config.yaml
encoder_arch: "swin"
model: "audio captioner"
dataset: "synthesized solo parts of chorales (CocoChorales)"
train_examples: 39062
gain_aug_db: 10
n_mels: 64
hop_length: 320
input: "log_mel"
spec_augment: true
win_length: 512
tokenizer: "char"
vocab_size: 32
encoder_norm: "layernorm"
encoder_norm_position: "pre"
encoder_activation: "star_relu"
encoder_mlp_ratio: 4
encoder_head_dim: 32
encoder_fused_qkv: true
encoder_bias: "none"
encoder_qk_norm: false
encoder_layer_scale_init: 1.0
encoder_parallel_block: false
encoder_dropout: 0.1
encoder_inner_norm: false
encoder_patch_size: [4, 4]
encoder_conv_stem: false
encoder_depths: [3, 3, 3]
encoder_widths: [48, 96, 192]
fusion: "cross_attention"
decoder_width: 192
decoder_layers: 6
decoder_norm: "layernorm"
decoder_norm_position: "pre"
decoder_activation: "gelu"
decoder_mlp_ratio: 2
decoder_head_dim: 64
decoder_fused_qkv: true
decoder_bias: "none"
decoder_qk_norm: true
decoder_parallel_block: false
decoder_inner_norm: true
decoder_drop_path: 0.1
decoder_positions: "learned"
decoder_cross_attention_every: 1
decoder_tie_embeddings: false
init: "small_normal"
residual_init: "scaled_by_depth"
optimizer: "adamw"
lr: 0.0023
beta1: 0.95
beta2: 0.99
eps: 1e-08
grad_clip: 3.0
steps: 5100
batch_size: 48
epochs: 6.3
lr_schedule: "cosine"
final_lr_fraction: 0.01
warmup_steps: 510
weight_decay: 0.4
Rows from block 5 of the audio encoder of a small audio captioner, named by matrix and row number. Rows with one number belong to one neuron. Each number is 500 + 25 x the weight over its row's rms, rounded and kept within 0 to 999. All counts start at 0. Numbers have three digits each.
After each neuron's rows are labels from the 100 clips, of 14976, where the neuron reaches its highest value: "peak on" is the class under the peak; "strongest on" is what is common among them. Only what is clearly more common there than usual is listed. The data: synthesized solo parts of chorales (CocoChorales). In brackets: how many of the 100.
# fc1: MLP up (encoder.blocks.5.mlp.fc1.weight, 384x96), inputs 0-95
# fc2: MLP down (encoder.blocks.5.mlp.fc2.weight, 96x384, transposed), outputs 0-95

fc1.253:502520509470507499447480549513491508522484528492493472509504490514472535526477493514524471475524510513492483520517520493530524476462468481474519520484525497462504497470479527475481510494518472533486463454511500480504519480522508522562505515492488485446473476505549478564551516503479448482
fc2.253:523526533496479459456455500462486505547496481524536453540531531525450524520467469512515501475536520515469533505495498527530498477458485519493515475531485499482526506521470498515537505511487483536492461502534524498472485481492530486478532482518507501487523463540485516514523480512468472472
peak on: D#5 (44)
strongest on: trumpet (92); note D#5 (67)

fc1.375:468491483543485466504473505501492486486491497544510476495545536508532528493530567502501554462496518476484470470440527500503484516501524470452499483458496502536512512468473528517504483492530501485508464496496511492476492497520479507481511497474511493457497494489571469518482502507493446530
fc2.375:482483496480508496535471485518490494472496465514455530521569519428511496501545531487514503487465521488485517490498543512520473488507553523498544505520509460495479483489518493521513475518476462459500500551482501512561483478492502511462492481556496497514535487521501488500537503481510504489
peak on: F#3 (28)
strongest on: cello (45); note F#3 (41); note F3 (32)

fc1.8:479490468556462485471443514519471491489469499534512469511520536525532527514508571508533505445506529455490488480460537493516465497452522491458504459472489527530509502515497530512498491490519476494512481504514503494505490467531484498471501481487478508483521491498542498525504476482495452490
fc2.8:521483504493500488558483490511511472479521473504470475519572526481502513473512528498509564475473513454482538469463514531494508498501514502510507492499483489501487463474491491501511514540467502500536487532507512535537431525461516452456492474514517503505525476516525478473483524486528521510
peak on: F#3 (91)
strongest on: note F#3 (95); cello (91)

fc1.254:448520461523520485456485479490496473475524517510544535496541540477508502515527474492513500518469518470500469516539529500555517505496521476495535492472522485535486491451542492460495471482474494455451483522514543483471525511482515516504497515476483519458492526488495485475511482474520532479
fc2.254:520548498540492500453462519435512517521497533553519516474515501545492480537456495527490500493492497526500487503465474530493487506507491454506521462471517496527476538490495517521481507482452516513492468478505504493457557497522474524562497515512496490479498485458501522529497483517478483497
peak on: C#4 (55)
strongest on: note C#4 (58); instrument: viola (36); note A#2 (26)

fc1.272:513504546499506507517492532521496507502498540478482485537492510506534489492496517485497542519522510456480484495489495479516451481527512477515484532476517525483532466483463498490496470495522539519539517514451487493525458479476495472478512457452458485444508496513544506554530529520496447493
fc2.272:457495501540531488519521456503518466519506504492537508462478479473548492478506475483496539516473527513535516505492520472465509479530549501489511497442492517509544493483495491516483452504545484447508516473481519468476483519515538479524507517467509482496514517467470539520539507543480498504
peak on: D#5 (80)
strongest on: note D#5 (96); violin (62)

fc1.144:494520493479490498455470542505489514515487544499492463514510501523467540519471508518517469477524505506473473507517511491526508479470472475468526514485519503470524509487486537485471515493505472534485464457500507482499515478516495529564518501493472476448481468497547481564552518492483455479
fc2.144:543514546478463473448468510475490512549485489508518445534537524521451517504460481497513507475550517511469524499497482516523498478462481504502501497542488491458522508522476510518545520505498482546500467493531526501488490486487523472483532482504505477494515460534496515523531503521475467467
peak on: D#5 (26)
strongest on: trumpet (88); note D#5 (53)

fc1.152:478484490503511455479445500494451475526501512509527492512550531457501523518523507501538522473512506471489504511493528487529516482483495444485496485442476541517524491476493499484470422475488520505495487514462524503519481460477497461512504484478486503456519472521506516529523481500496452495
fc2.152:540508503531506525555456452462495499529516501550514488506589508477475502514502508510515521470507531509476538469447498517487480488521506531498509472489469476533512544490458476512477503498467532491520468521503468531469501497498506501488485504545536507504520473486487501484465478501493474499
peak on: F5 (61)
strongest on: violin (64); note F5 (62); note D#5 (29)

fc1.350:457463530561526441503496510515495486510483495500551495518528528499484531526499503493545476462484517499512512519475543482507466468480492506467485466471481543498534459484504490495475448518482487459518490486508512471525482497472499498524517494491454483480517462532503485523535485478495470542
fc2.350:531493477483474510530484481475495494478506470476486488488589532488466534486519488507470534513500537479448471518514503495544530504491526523482514502531476464487536515504527492508555484506515494509505502523531485516512468466496527484455491456515543531496512501533475486492510478492509509442
peak on: D#3 (57)
strongest on: note D#3 (62); bassoon (62)

fc1.213:459507516493559467511474504528504458490513508497503508527533502503497553493506486520502520450474483472528501506458525500467530492524496510476523484447496535531511464499465489505420496491503541485531509500505464484479444520499525506526494460488459493462481501485515497497523492523508484534
fc2.213:492520485541499515491477472454479512501561498550486536466564500525520502528481506555471525524514469504491464519499487523498487510494487473502535514461514548513473547511517507516496496466461482499481502473518483517474523473540486489543497501515515503486491525493461526523485458488481492460
peak on: silence (100)
strongest on: note A#3 (70); bassoon (52); note C4 (28)

fc1.94:505462519516512478537514483533505472533464496463528517502498491478520474489485501477532523533502488486484526508537498458488460508523506515508473479512487525524558459523485474522502443483508532503507530539466464507541460494449513475456505476487480490497537494539497533511550502477490512505
fc2.94:481516483508518495485481477493496481492470466490543471506477490476509491515528487490496511469515572522503541513482535523504487469502557527483496488537496500471524479498502490498536479517518436446523470537485518460524525493495501481477525513513518475477507491521496492514564505544457500453
peak on: D#4 (48)
strongest on: note D#4 (74); trombone (66)

fc1.225:446466491562506430500493485491476494498484491507554497488559548490536499501495486457510505510495498489513498503473533460482494502515524480469520457462466515526545491493521510540494437493504476467520519494511513469493483511523506489513491510493451513503535501512489518487540513503498469517
fc2.225:513528494482511521489483439476486499504514489470497524479508482486508481515507489533467514499512472486489492523497495515493442504498490531507491498511541551497505488544503509542520481477503489506533526536466479514546521462521484447484521482555502494482497512512472503571539456477468503447
peak on: D#3 (25)
strongest on: note B3 (35); bassoon (34); note D#3 (30)

fc1.147:470484497555531455478474490498487513496510491498522511507551535491522534542521517505512498495508508453492467497497524474514487503502489496478502484432490550507537496470511511529481450479505513487525488508497521458503479485504480489495529484479459500441488495523512494513534459469489422497
fc2.147:479493456498521538556497478529500477481511462446510484487595499474489526487546497510493520503475527486510509523506514508506520500492495557469508500524496529490534443484507499476505512527512450478502491530495499519530493514480513482452516476517524509506483518509480467493522499479503555486
peak on: G#3 (69)
strongest on: note G#3 (71); cello (64)

fc1.250:505462524532515430474497492475480528526495498530532496517533528517491486520538554484505524498503494528517503484468498494502459483507491440484484519454461518506524498480498475494498457471475497502484467508487495491489492499486485491486513522465517435458487466511532493501502482547454469536
fc2.250:510485505462463528542503510526486509468491485529434494519573523528494527464492503509469493452496483457487476492482524502487506497484472488512523518503482493496473524517487538506479540493541506484554534501541471521493492482526516506509466471501507501530500494495517455480439521499541497512
peak on: A4 (36); D#4 (27)
strongest on: violin (46); viola (39)

fc1.104:493512504522502497478471447490509509484518490535541517493502499488547465502520526504507514513467466489538528463482497508464445522528474439509504455437466526575519480489490509524486480487486531480498510537481520508491511518460489482485506492500499466493504481501480522483471494495501523551
fc2.104:501490545519519499511481488493483531512479475528479465519535510522513527535501507499480473461549524521497512491468506518468469492490527531481485519503472513465509509520491517530523506520531468484552496520531426468492483480505484522488527502498492459479507481528466518519509483541463424488
peak on: C3 (37); D4 (37)
strongest on: note D4 (42); note C3 (40); bassoon (26)

fc1.370:528510530497535466532507537490490503511491502500485531511495495473519469551550525502487458506504500536503499495469535514502472484540529504508476531486510508495487532476494472500474461517500493490504482502476445474522525461504442529502488521518500472453490488510507480544498476520460418490
fc2.370:536473543449521488523490471516493486499545473510444494522523551457498486502518530493508529490513513482475535483508542501516506495502498495534494522462472496491488514471490463501496460496502530506535504535506453541507429495462550499483462478534515520494529474521479511498492490491512481496
peak on: A4 (40)
strongest on: note A4 (51); oboe (40); note G4 (26)

fc1.288:495460513554506462518516501508506448522468482484523514505533526515509515487480541492516508488493489484494494519499501467487442487508475517498459472508485581504528485515499496546479452493490514510520520498501473486533475468496482494498515484487455469492556473502509516553528487474470462525
fc2.288:518470468502502512499531487499500471468516456456515471483489521495485508473538509518468541514507557509493505534517505516525517497489543504502454509534470509475504488497530456463568493501506468481510502538520497484506500487469504471455493475494558525517511525534491489472498499524473533450
peak on: D#4 (57)
strongest on: note D#4 (70); trombone (40)

fc1.319:462510506542524463478514501497492496529486490528518551497540498468493471533497512515535450526439487524541510497456528480479446472538485500510530506463514502514485502490495478498460484505482483480468482447478486488502512477514434511504497532497487513486500495488504520532504475517465460528
fc2.319:483479532463523509487529486582490484510536506498484485515506479472526498489494479484528520511559499471495506491572516462509538499472490469518494558489511508476470512490478486469497456492542510487493523501510516516518445484504555471487467528458499492507485520512500498485498496482527472480
peak on: A4 (74)
strongest on: note A4 (77); viola (32)

fc1.229:489477474533534451506494482493506470492474503538553451493504529512486529505538525522539493446513552489496506477513524510524523511455515508456464470521488495537501519511468470478487477496484526473515460533517530492487522476508504512480475517497547534504516489499542463474478467480497505481
fc2.229:539473489502433534471532533502528499488521517501458495454500531521491496473466536550483501537504509492458455515530474469535488525487503470531456499492503493492457536504528525495530504493488515540507514456528499519491498491498478524522473472451487526507525517473525502534496497485515494484
peak on: F#3 (69)
strongest on: note F#3 (70); tuba (48)

fc1.14:457485474510508515467507447521514489468521484535510497503537544470549468491531499514484527487505533459531483459497525519509462530501514480524489505443466519508473495468520529501500507491493454447533496538515507475470501535455461512479525458484495480493519514493494516480497511531514511498
fc2.14:499520521474473496488457500483505494516495511490490474510528513512480522513479472501451488495518474502470493486470483486473460485509510521493528476525501523499537494555473518554485511500520472506546531486524471503538465495524521465511520460523468496498546485499475524542555477543499439469
peak on: C3 (25)
strongest on: tuba (99); note C3 (28); note F3 (28)

fc1.168:441531462553468518474461482468482487479493495533539511500531539513525533503512492479492506455489540477490477506455512513529491499488529510483536457485509484533509510486517524511515505515511464447509493535524543436470506510524494523481512501476468514480516524493484485466514465496504510481
fc2.168:510500487528500452445457461455494482509505500501543517483522541492464503537479499491515501522491497501472512530517510476516465499491482522484522433506518519521530508512526504519494452467468515517500496506515513543500510497482519489530511493536485505464542479517451513532559465457500515476
peak on: F#3 (93)
strongest on: note F#3 (100); bassoon (100)

fc1.235:531457521527481482511507492516502482547490516469499510495500509484492520488465501466545536512520507466464488530521471454508455506508485541505462503500523519485532502507501490503510446482478534533499518502481472510508458492465474497492527467469457473452516499530518523553554497462489487482
fc2.235:504508489485497522510501481480501467505495462473510487502521509481498495493509498505477517485530541517502521511469485534511466465514558530524475528537493525464500481537502467509532492516492447469515504521488482461542517483488492454495536485493505467496531525502493515552554503547443494443
peak on: silence (90)
strongest on: note D#5 (100); flute (68)

fc1.54:522498521516492508508502534504491498539478533462494481490494494509549485493502574500504561510500487518511486521491482464477502504488511448471505511467508540485550482479492501474500451479494515541493509464427503499538476492513489469511478482468504482488485487497528515569510508520494461502
fc2.54:518526505526510522532485469451535458524530508516536530469525517469508471514505504510517524521479529516497532470475472525488463517542538526522479468485515492544492513499471432528498486533455537489502489499485504508504497494502468495453515518529506514497525496460507520509495440513464479497
peak on: A4 (32)
strongest on: viola (89); note A4 (44); note A#4 (32)

fc1.117:462471506501529485520505476522503502497500526517541437492533498499529517496524487494516466481537492454531513463496481492454515523493452493469451476451460550509526488482467539517458508490545515480537510517482519501487500547474474501485532513479497471493484486498492509477479505487506466532
fc2.117:461535477563517472479500470466512488494486493517545513468508514539541509510494506521473508468473487496531459495484509516479485507491513482478549489488523523525514508535501510534502480478507476484503521483455530458498540456574478474528526514510531479493492515480497490543512463503466506486
peak on: D#3 (59)
strongest on: note D#3 (84); bassoon (78)

fc1.139:510523530509484502489466528453512510521487539556514486541494503539501510523468526490514504445521511513498511457449494524475514484493518459482517481474500480518498522517461507540461505511493533507507477483486496454469520490519491541528498523492486455495505455473513516503493488538490434532
fc2.139:483526529503514490537479515494480544509509509506473518550416450507495490532481482490512508509509490475482524496506509537532476460494506502535502554532535532458460475485475479473510488548488489499497481517482522482560491462484494454500533533502487489463495493529511482513496503499506483486
peak on: silence (80)
strongest on: violin (76); note D#5 (41); note A5 (28)

fc1.5:472511480490475466451475529482488479517479500509554488537533532510477521519525520490504500429509543506499460506478539471532518470473514482473528474465500496508535503484483501492477479500499487486493469486485508472478496480503487523535519504489497466452525488522527485549544480527463456480
fc2.5:522493494463467537484481495500511494483534467496518469521522519472457513504497483517494498487547516477500490490523474532532481536482500544508481506558481466478464515516508512525547543517503470507507479528534530509525521482466454488429556459472501496505503494516513507503505491494480508455
peak on: A4 (30)
strongest on: oboe (78); note A4 (40); note G#4 (27)

fc1.212:486479473501470514486499472489470496469505469478496508488520564470527483477535508483456539523506521493479461516481507480554495511514552504508511513507461489485506504516542500525544491477515455456514536520524481481509473500508515483468506444483511540506534527525472511469515497534492511451
fc2.212:483521498517491491458456465471469506496522492484528499519528515507486528522494452513450505474540480475482450527530487507539515505449502502493517500526519531497508506545513499520531477471519491514500543517488521494505511470520505449502536477507503510489515541533444527514498445490489500444
peak on: C3 (31)
strongest on: tuba (68); note C3 (34); note G3 (33)

fc1.346:514467552492481508525507484500508489484495489477519487557502561504478543476511542462513505459491531462480520492477501488513512496476482538512458504520482508477494462484517468506521504527503539516518531547506496506519449517456500521448524497485496514490534485550466481472470478487514481522
fc2.346:506464508537509471490514531509485500521501514534502497513502500515495518515467523526554478476522514504471522506556504491527528500430475454497463502484512513494439537490477495490496461501463514531463482464484520502494521465529489515516466551496506527507506489523554490497477506450503469516
peak on: C#4 (62)
strongest on: note C#4 (75); trombone (48)

fc1.50:470466513547513484497495469469503505502509472485520520476516518459542484497505516496520539512481521488530501496457518469482479510529524496512503471424452525487519503441532525552524455472512479473509488505500504483477478511461512458487505495487488498476525488498478547534541523499496472510
fc2.50:536516512449508508527508501498483534497491488469456517484480464491514474518528541511459492481531473536527480526464498515458491502530509497498519524515485500473513505538524517531485489475500487504505517507480417496541531471511511494547488481535508449505473498496458508546543500517480489478
peak on: A#3 (28)
strongest on: note A#3 (48); cello (37); note G#3 (30)

fc1.296:502510489555465515520491477457533472529509548534549481486522531508506488500502486519504525517503511495469493461485462473499497515519531501495470466495510486550511540500465462481467517509469535480489480498511525509475492511524479495480489528434514536484525526460515487464464449519495486497
fc2.296:485505502507471478463482527503499531506515540487510494505507517547450552507466482509493448541493470470473477527520499460522505486472429499486500480496528538482519495490506541489477518499524508532508505456548529533489493513491498503535521502469460526459508495524481478510498490460546494503
peak on: F#3 (56); B3 (43)
strongest on: note B3 (69); note F#3 (56); tuba (55)

fc1.174:488515493570498475477493498477475500545469487522535520482526497547500497508440445531508519502501499524493502535515492506507465467470510492516508507497498536512481518523480473469519453476485509508479482469511513472498509449523491448510482515454508520494511518509537546546505501522450481492
fc2.174:480508532518463543492514549506519506522504545530476516528496506528508514486430501499511481493482491485488474470499470469506506485484481458540488521479525485488446510488481496493487545528502521525490514450495534470476477503516481522507491506448456531517527519474540527483465515512521462531
peak on: A#3 (78)
strongest on: note A#3 (84); cello (75); note D#3 (28)

fc1.96:481490534524508465459489485525461509540503474512502520511517494529486533496455450500521521507500474496492507532524516472511481446458465493519525519452502528483501492501488497479501445471513523538474509463510502497470452495497524440526498492479470509496513513553498546520520538484497477510
fc2.96:537498496527459532473531502483501513513477520517505515494496507526467459482466486506452491522488502521493480528510473464521489473512496472564475501535487469508494545503518485471528522446516520505518517472526489490455515479491511487516454504442525557527527529493509506483452508537509508486
peak on: D#4 (76)
strongest on: tuba (79); note D#4 (79)

fc1.19:490516509532481472468435506479472498541512526518529521558550523487472519516477470508509477464513481474498485495494503478500501479467461465500548475477505543530528501513481505501429485464467513516498512465477528511482487513485512496543504477486460488489536485518487525503489461510512476510
fc2.19:525490481535472524448501440478512507498519490501552497458542510484476497495519503504511528537524495487506471501521466490507484553489460523487503483497497482514512536488537525505520518462470506494468486518555524555461526509476485492476535495475531508491488514495464495491480474444504532470
peak on: D#5 (96)
strongest on: note D#5 (96); violin (88)

fc1.224:472465486585519472439482524529475491508487491527488483517541523504517530524491539525521501494479529497499488513505528516534475479460492469477480504454475536517492477468494491452512471503470487519480453495514491472465475480493477518470498484455496502464513504534525502503483489480483481525
fc2.224:539515499483512528556541513495564458519509526482516470468553465505473483493503515540497503513474505528512526472477442516449511512529492500513453481524502506510499484513457460484467535542467532523500488494498495522522494516496488486490485503505523512534490497458530477497468497519471504522
peak on: A#4 (37)
strongest on: note A#4 (38); horn (33); instrument: cello (27)

fc1.337:497477503521489435480462516468461507503533530517509519515543536503494503527517543510487514482503482492484457502492509496529470498533496457501496491450460546543516520521504493513477458445456518491467511492501480504495486463466477504524498451486477479464528485513507518512545471503489492480
fc2.337:523486522506490556524512497507480532482476482522483495507546463523518480480509521479482511482503513525518519495459511503468521495502484486520501520488449465502491536485494501481503522495534517473514494530528471493443494496495518532484449524493526515536479496502492492429405526519514491527
peak on: D#5 (71)
strongest on: note D#5 (74); note F5 (49); note C#5 (31)

fc1.248:507524479513501498461492506457477518482486479526486537478506503471511477531525512519483476479470511528532479498414540521498460497529523493508539507485515487501479539485539516526498504474498462465520479474491493478500546469527442500538492521524517502496494499478504472557507502516462466487
fc2.248:521474530477531465554501468529494484516497506508494456525485501482498491491510498459528533494541543452468541488536524492509519477487511513506470537524508502480505488482466459473497440521516548505541498543474482526514456500477553478486469522508517490490496476521496472494502501498516478474
peak on: A4 (49); F4 (28)
strongest on: note A4 (62); violin (49); note F4 (40)

fc1.327:503459519523533434497493448510480523500483469490521480523543532477469494523538512508484486499534495493535481507509500465487489501506491491504492535510440506486544493488521485471504494450510500503503486535511471489481493515430504473497526475447539452469466493538493487498488511534489504503
fc2.327:467469507485500485445499474538466506479516453528479489513548533489499540469500467504468508454515483470519476495511531493502512498453500486487550508494453520482498492521529538522527511480555454476524537506538515512489474511518527465492509465522510486534525506534469527486495518495509503496
peak on: D#5 (84)
strongest on: note D#5 (100); violin (100)

fc1.339:469509470537470467467465525479484480511511500511516507505542530507522522507515543549493523457504532490474457510491515508546492490475537446467507501460481536522500515498505500496491431473476495499480490487494539459523516459507468510538487494497494496474515499488537505530531483500455472493
fc2.339:473491499506499534574505496528506497505487511530468491498632494521497541490469509525518461497501500480488524481487498484484460470491475543500475499519519530482503468506477517506468507542534504499521501485508472491522497501511517500519493503484456486508502496494526463515516508475518473525
peak on: G#3 (70); D3 (25)
strongest on: cello (87); note G#3 (74)

fc1.282:462512495529514468459439484478487482501507498536525501520575525488507531519513526528525505472489526471512493485474536479532496485500500472473536478426486518521510512461487505528466478508490496465493467500485508482469501493482503516532518515514457491458517474512502524517548485507498459511
fc2.282:530488465532509469492484454473489499488474485493537495451547494502484477506527544523504527498505510517502522544481511505492486511498492509493493456520490522529500510515506507479492466461436517475511472531541465544502536479487523485542462492534551522498491479502496463522513509470491548465
peak on: D#3 (32)
strongest on: bassoon (54); note D#3 (35); note A3 (34)

fc1.343:459503493541506451483457499483526496497497508493569504520535536496509493528538511497529503457479495480533516465462530497496474513509480492481526453476497534543540477468504492514458500502462509460508490526502513480520470502460489502462537521480462504460509467491509485514512481490492490543
fc2.343:484508472510510509492458475485496514460520493526484510464551523498526505534528523512477520540510518497500483523493526518517473505507537485479523514487494515498525503473543531478504486487494464456497480547543457502482518494457508539554523463491483463445484505510436495500544496491509508467
peak on: D#3 (77)
strongest on: note D#3 (83); bassoon (75)

fc1.75:479473503539510452479475513472467517528480500516533479524523521474495534522513533502539506465531535500502473516494527506550503472481510469474496540463489522494505490488499492494519454503462502500470466497467507447528492459492472514500520513476498468437485479526537500521534486498478452487
fc2.75:520507486501476530495478463463499488489541471486481526468622508469503490500497478529488566498497477519504491494474472530488503527525507503508527484468478490505486512501517522541519517501445472488477506506513508523507487502503500477482514462556503511519499514488465540495519495481496527486
peak on: C#4 (29)
strongest on: oboe (37); instrument: trumpet (31)

fc1.236:486513487529467514518472506462507495499475523509519516489526528474532476501519533489494533501493527494488450489476477464519446502527564494475494485510512496525572506500502490499476491486488528490475496513450526474529522493472449509498534466446473479457526504475524496514538471514483512482
fc2.236:485472513518474486486503524525497498498497508515498478501473489542489570492472497492506492525524518492447503517539500478518531501461466510476483475492485487496501535487503534483519509517539495500504489482599505509468443496510525537455482499451485531494523502530502493468492489466532468503
peak on: A4 (100)
strongest on: note A4 (100); oboe (58); instrument: violin (38)

fc1.188:507473492503465496480482509491481526501494546494497480495536517522504520493505502532492506503537463459490434490515451469504514537479491456464525490502489518552535523533504532515460515425493530538461509477494511518479533521515489514532501444472512464496483499498486507492473490486523511499
fc2.188:505475530450504473516488512523474510480512494498445528548466512462497483517507516446495501502515504487466499498522544495549488465510548519537510553508503477447475497481534476499515473530509494497499518525497475505544465471459512515510503507530466475480518483530465501486546510493524482479
peak on: C#4 (54); A4 (26)
strongest on: viola (60); note C#4 (57); note A4 (41)

fc1.246:492467477545501492516461503519510474489460486541510456495522539517506518498506562494533484472468536487475531479462547485477458499490490526456503453513479501555544487518473513518485488511518502474542473517507475504511492501504517517455478502513520512514523434501526476502507488492503491519
fc2.246:498493491514463502496462543485524489476496503497469503495554542501514504511492555496515507519475541464446495497489509496542463507507554519493480477513531493487489475477517506503526490545460495511522488508494513495542489490462470528502521468498443518455540480503515486540559501476507485483
peak on: F#3 (100)
strongest on: note F#3 (100); cello (76)

fc1.133:514499521487498497520470510510513471523531536531472481474501498513528483496465528534520543521520481488473518495502494482465483504503499467495516476433507557536500521500462527502445461501477534519515509471516461523504465513520530512550465464524466497493509481469507526539528492496520459513
fc2.133:476497509462530486475510466507521447491574452489508476476492515486508525493513505544502526498515480487521514474515509531489529528466475476514492496467505573493451483512480491528507492525476482499500532504509540536545479488506510445465514491541520506524513507504484517517496451477484495485
peak on: A#4 (42); G4 (41)
strongest on: note A#4 (53); note G4 (47); oboe (43)

fc1.170:491475505523490486513482506486495447512480496534503499508593560470474503511499532485557465492476534482482515479466542477487469486527477518512500444488491507512461504485483478495462476492491530480534479500526460517487495487467508535503492510507470518493536455486498496507509477474491469518
fc2.170:476498470524533488532511538520501505486487525467501525504464472509494493521508530482519450542468495488509517538536538474506499466505468516483484493519553542492514460478508505466453478521482499501487497487452500518527548492480478522529508533505474491463482486521489446510532514453531523512
peak on: D#4 (30)
strongest on: note E4 (41); viola (38); note D#4 (38)

fc1.161:448489503509517442457508521508481473509478470498520509541534541493482553506484485506508519440474502483527503510512551504538521463462517469504505483468479514497516456495503466489496476503494466487482486494501529454514466460499514472472497491478475507492520488523536519513539510501466510550
fc2.161:560473525496465533542515528496490493503483463496456464501507506523467530467457526514484504471499535501437516518485503499504511488457482538515465492541478495475485523514494503502535495536522512542540514491509455507506470469520509510468467483494510546545542482517504496500465494499506485497
peak on: A#3 (54)
strongest on: note A#3 (70); bassoon (51); note C4 (34)

fc1.344:507500494504503458434464521483501481495477484533495485546537557487492532505515553515536508437493504468497491485485533520514491479466456435495515474456496514508486486481502496496484460476481501507501503521475516516532505472469486479486494464502503473470524466528528482532512484475474495505
fc2.344:498473505539508503574507478523474510529497523545487498489600470512507519468492518491524518495502488478486537506482513475468500477490471486469509500484502506505512506486474509502458482508512539490511491489505473529491499499527548500531446557511498489533486482497513463467473525480533481521
peak on: D#3 (47); D4 (30)
strongest on: note D#3 (49); cello (42); instrument: tuba (36)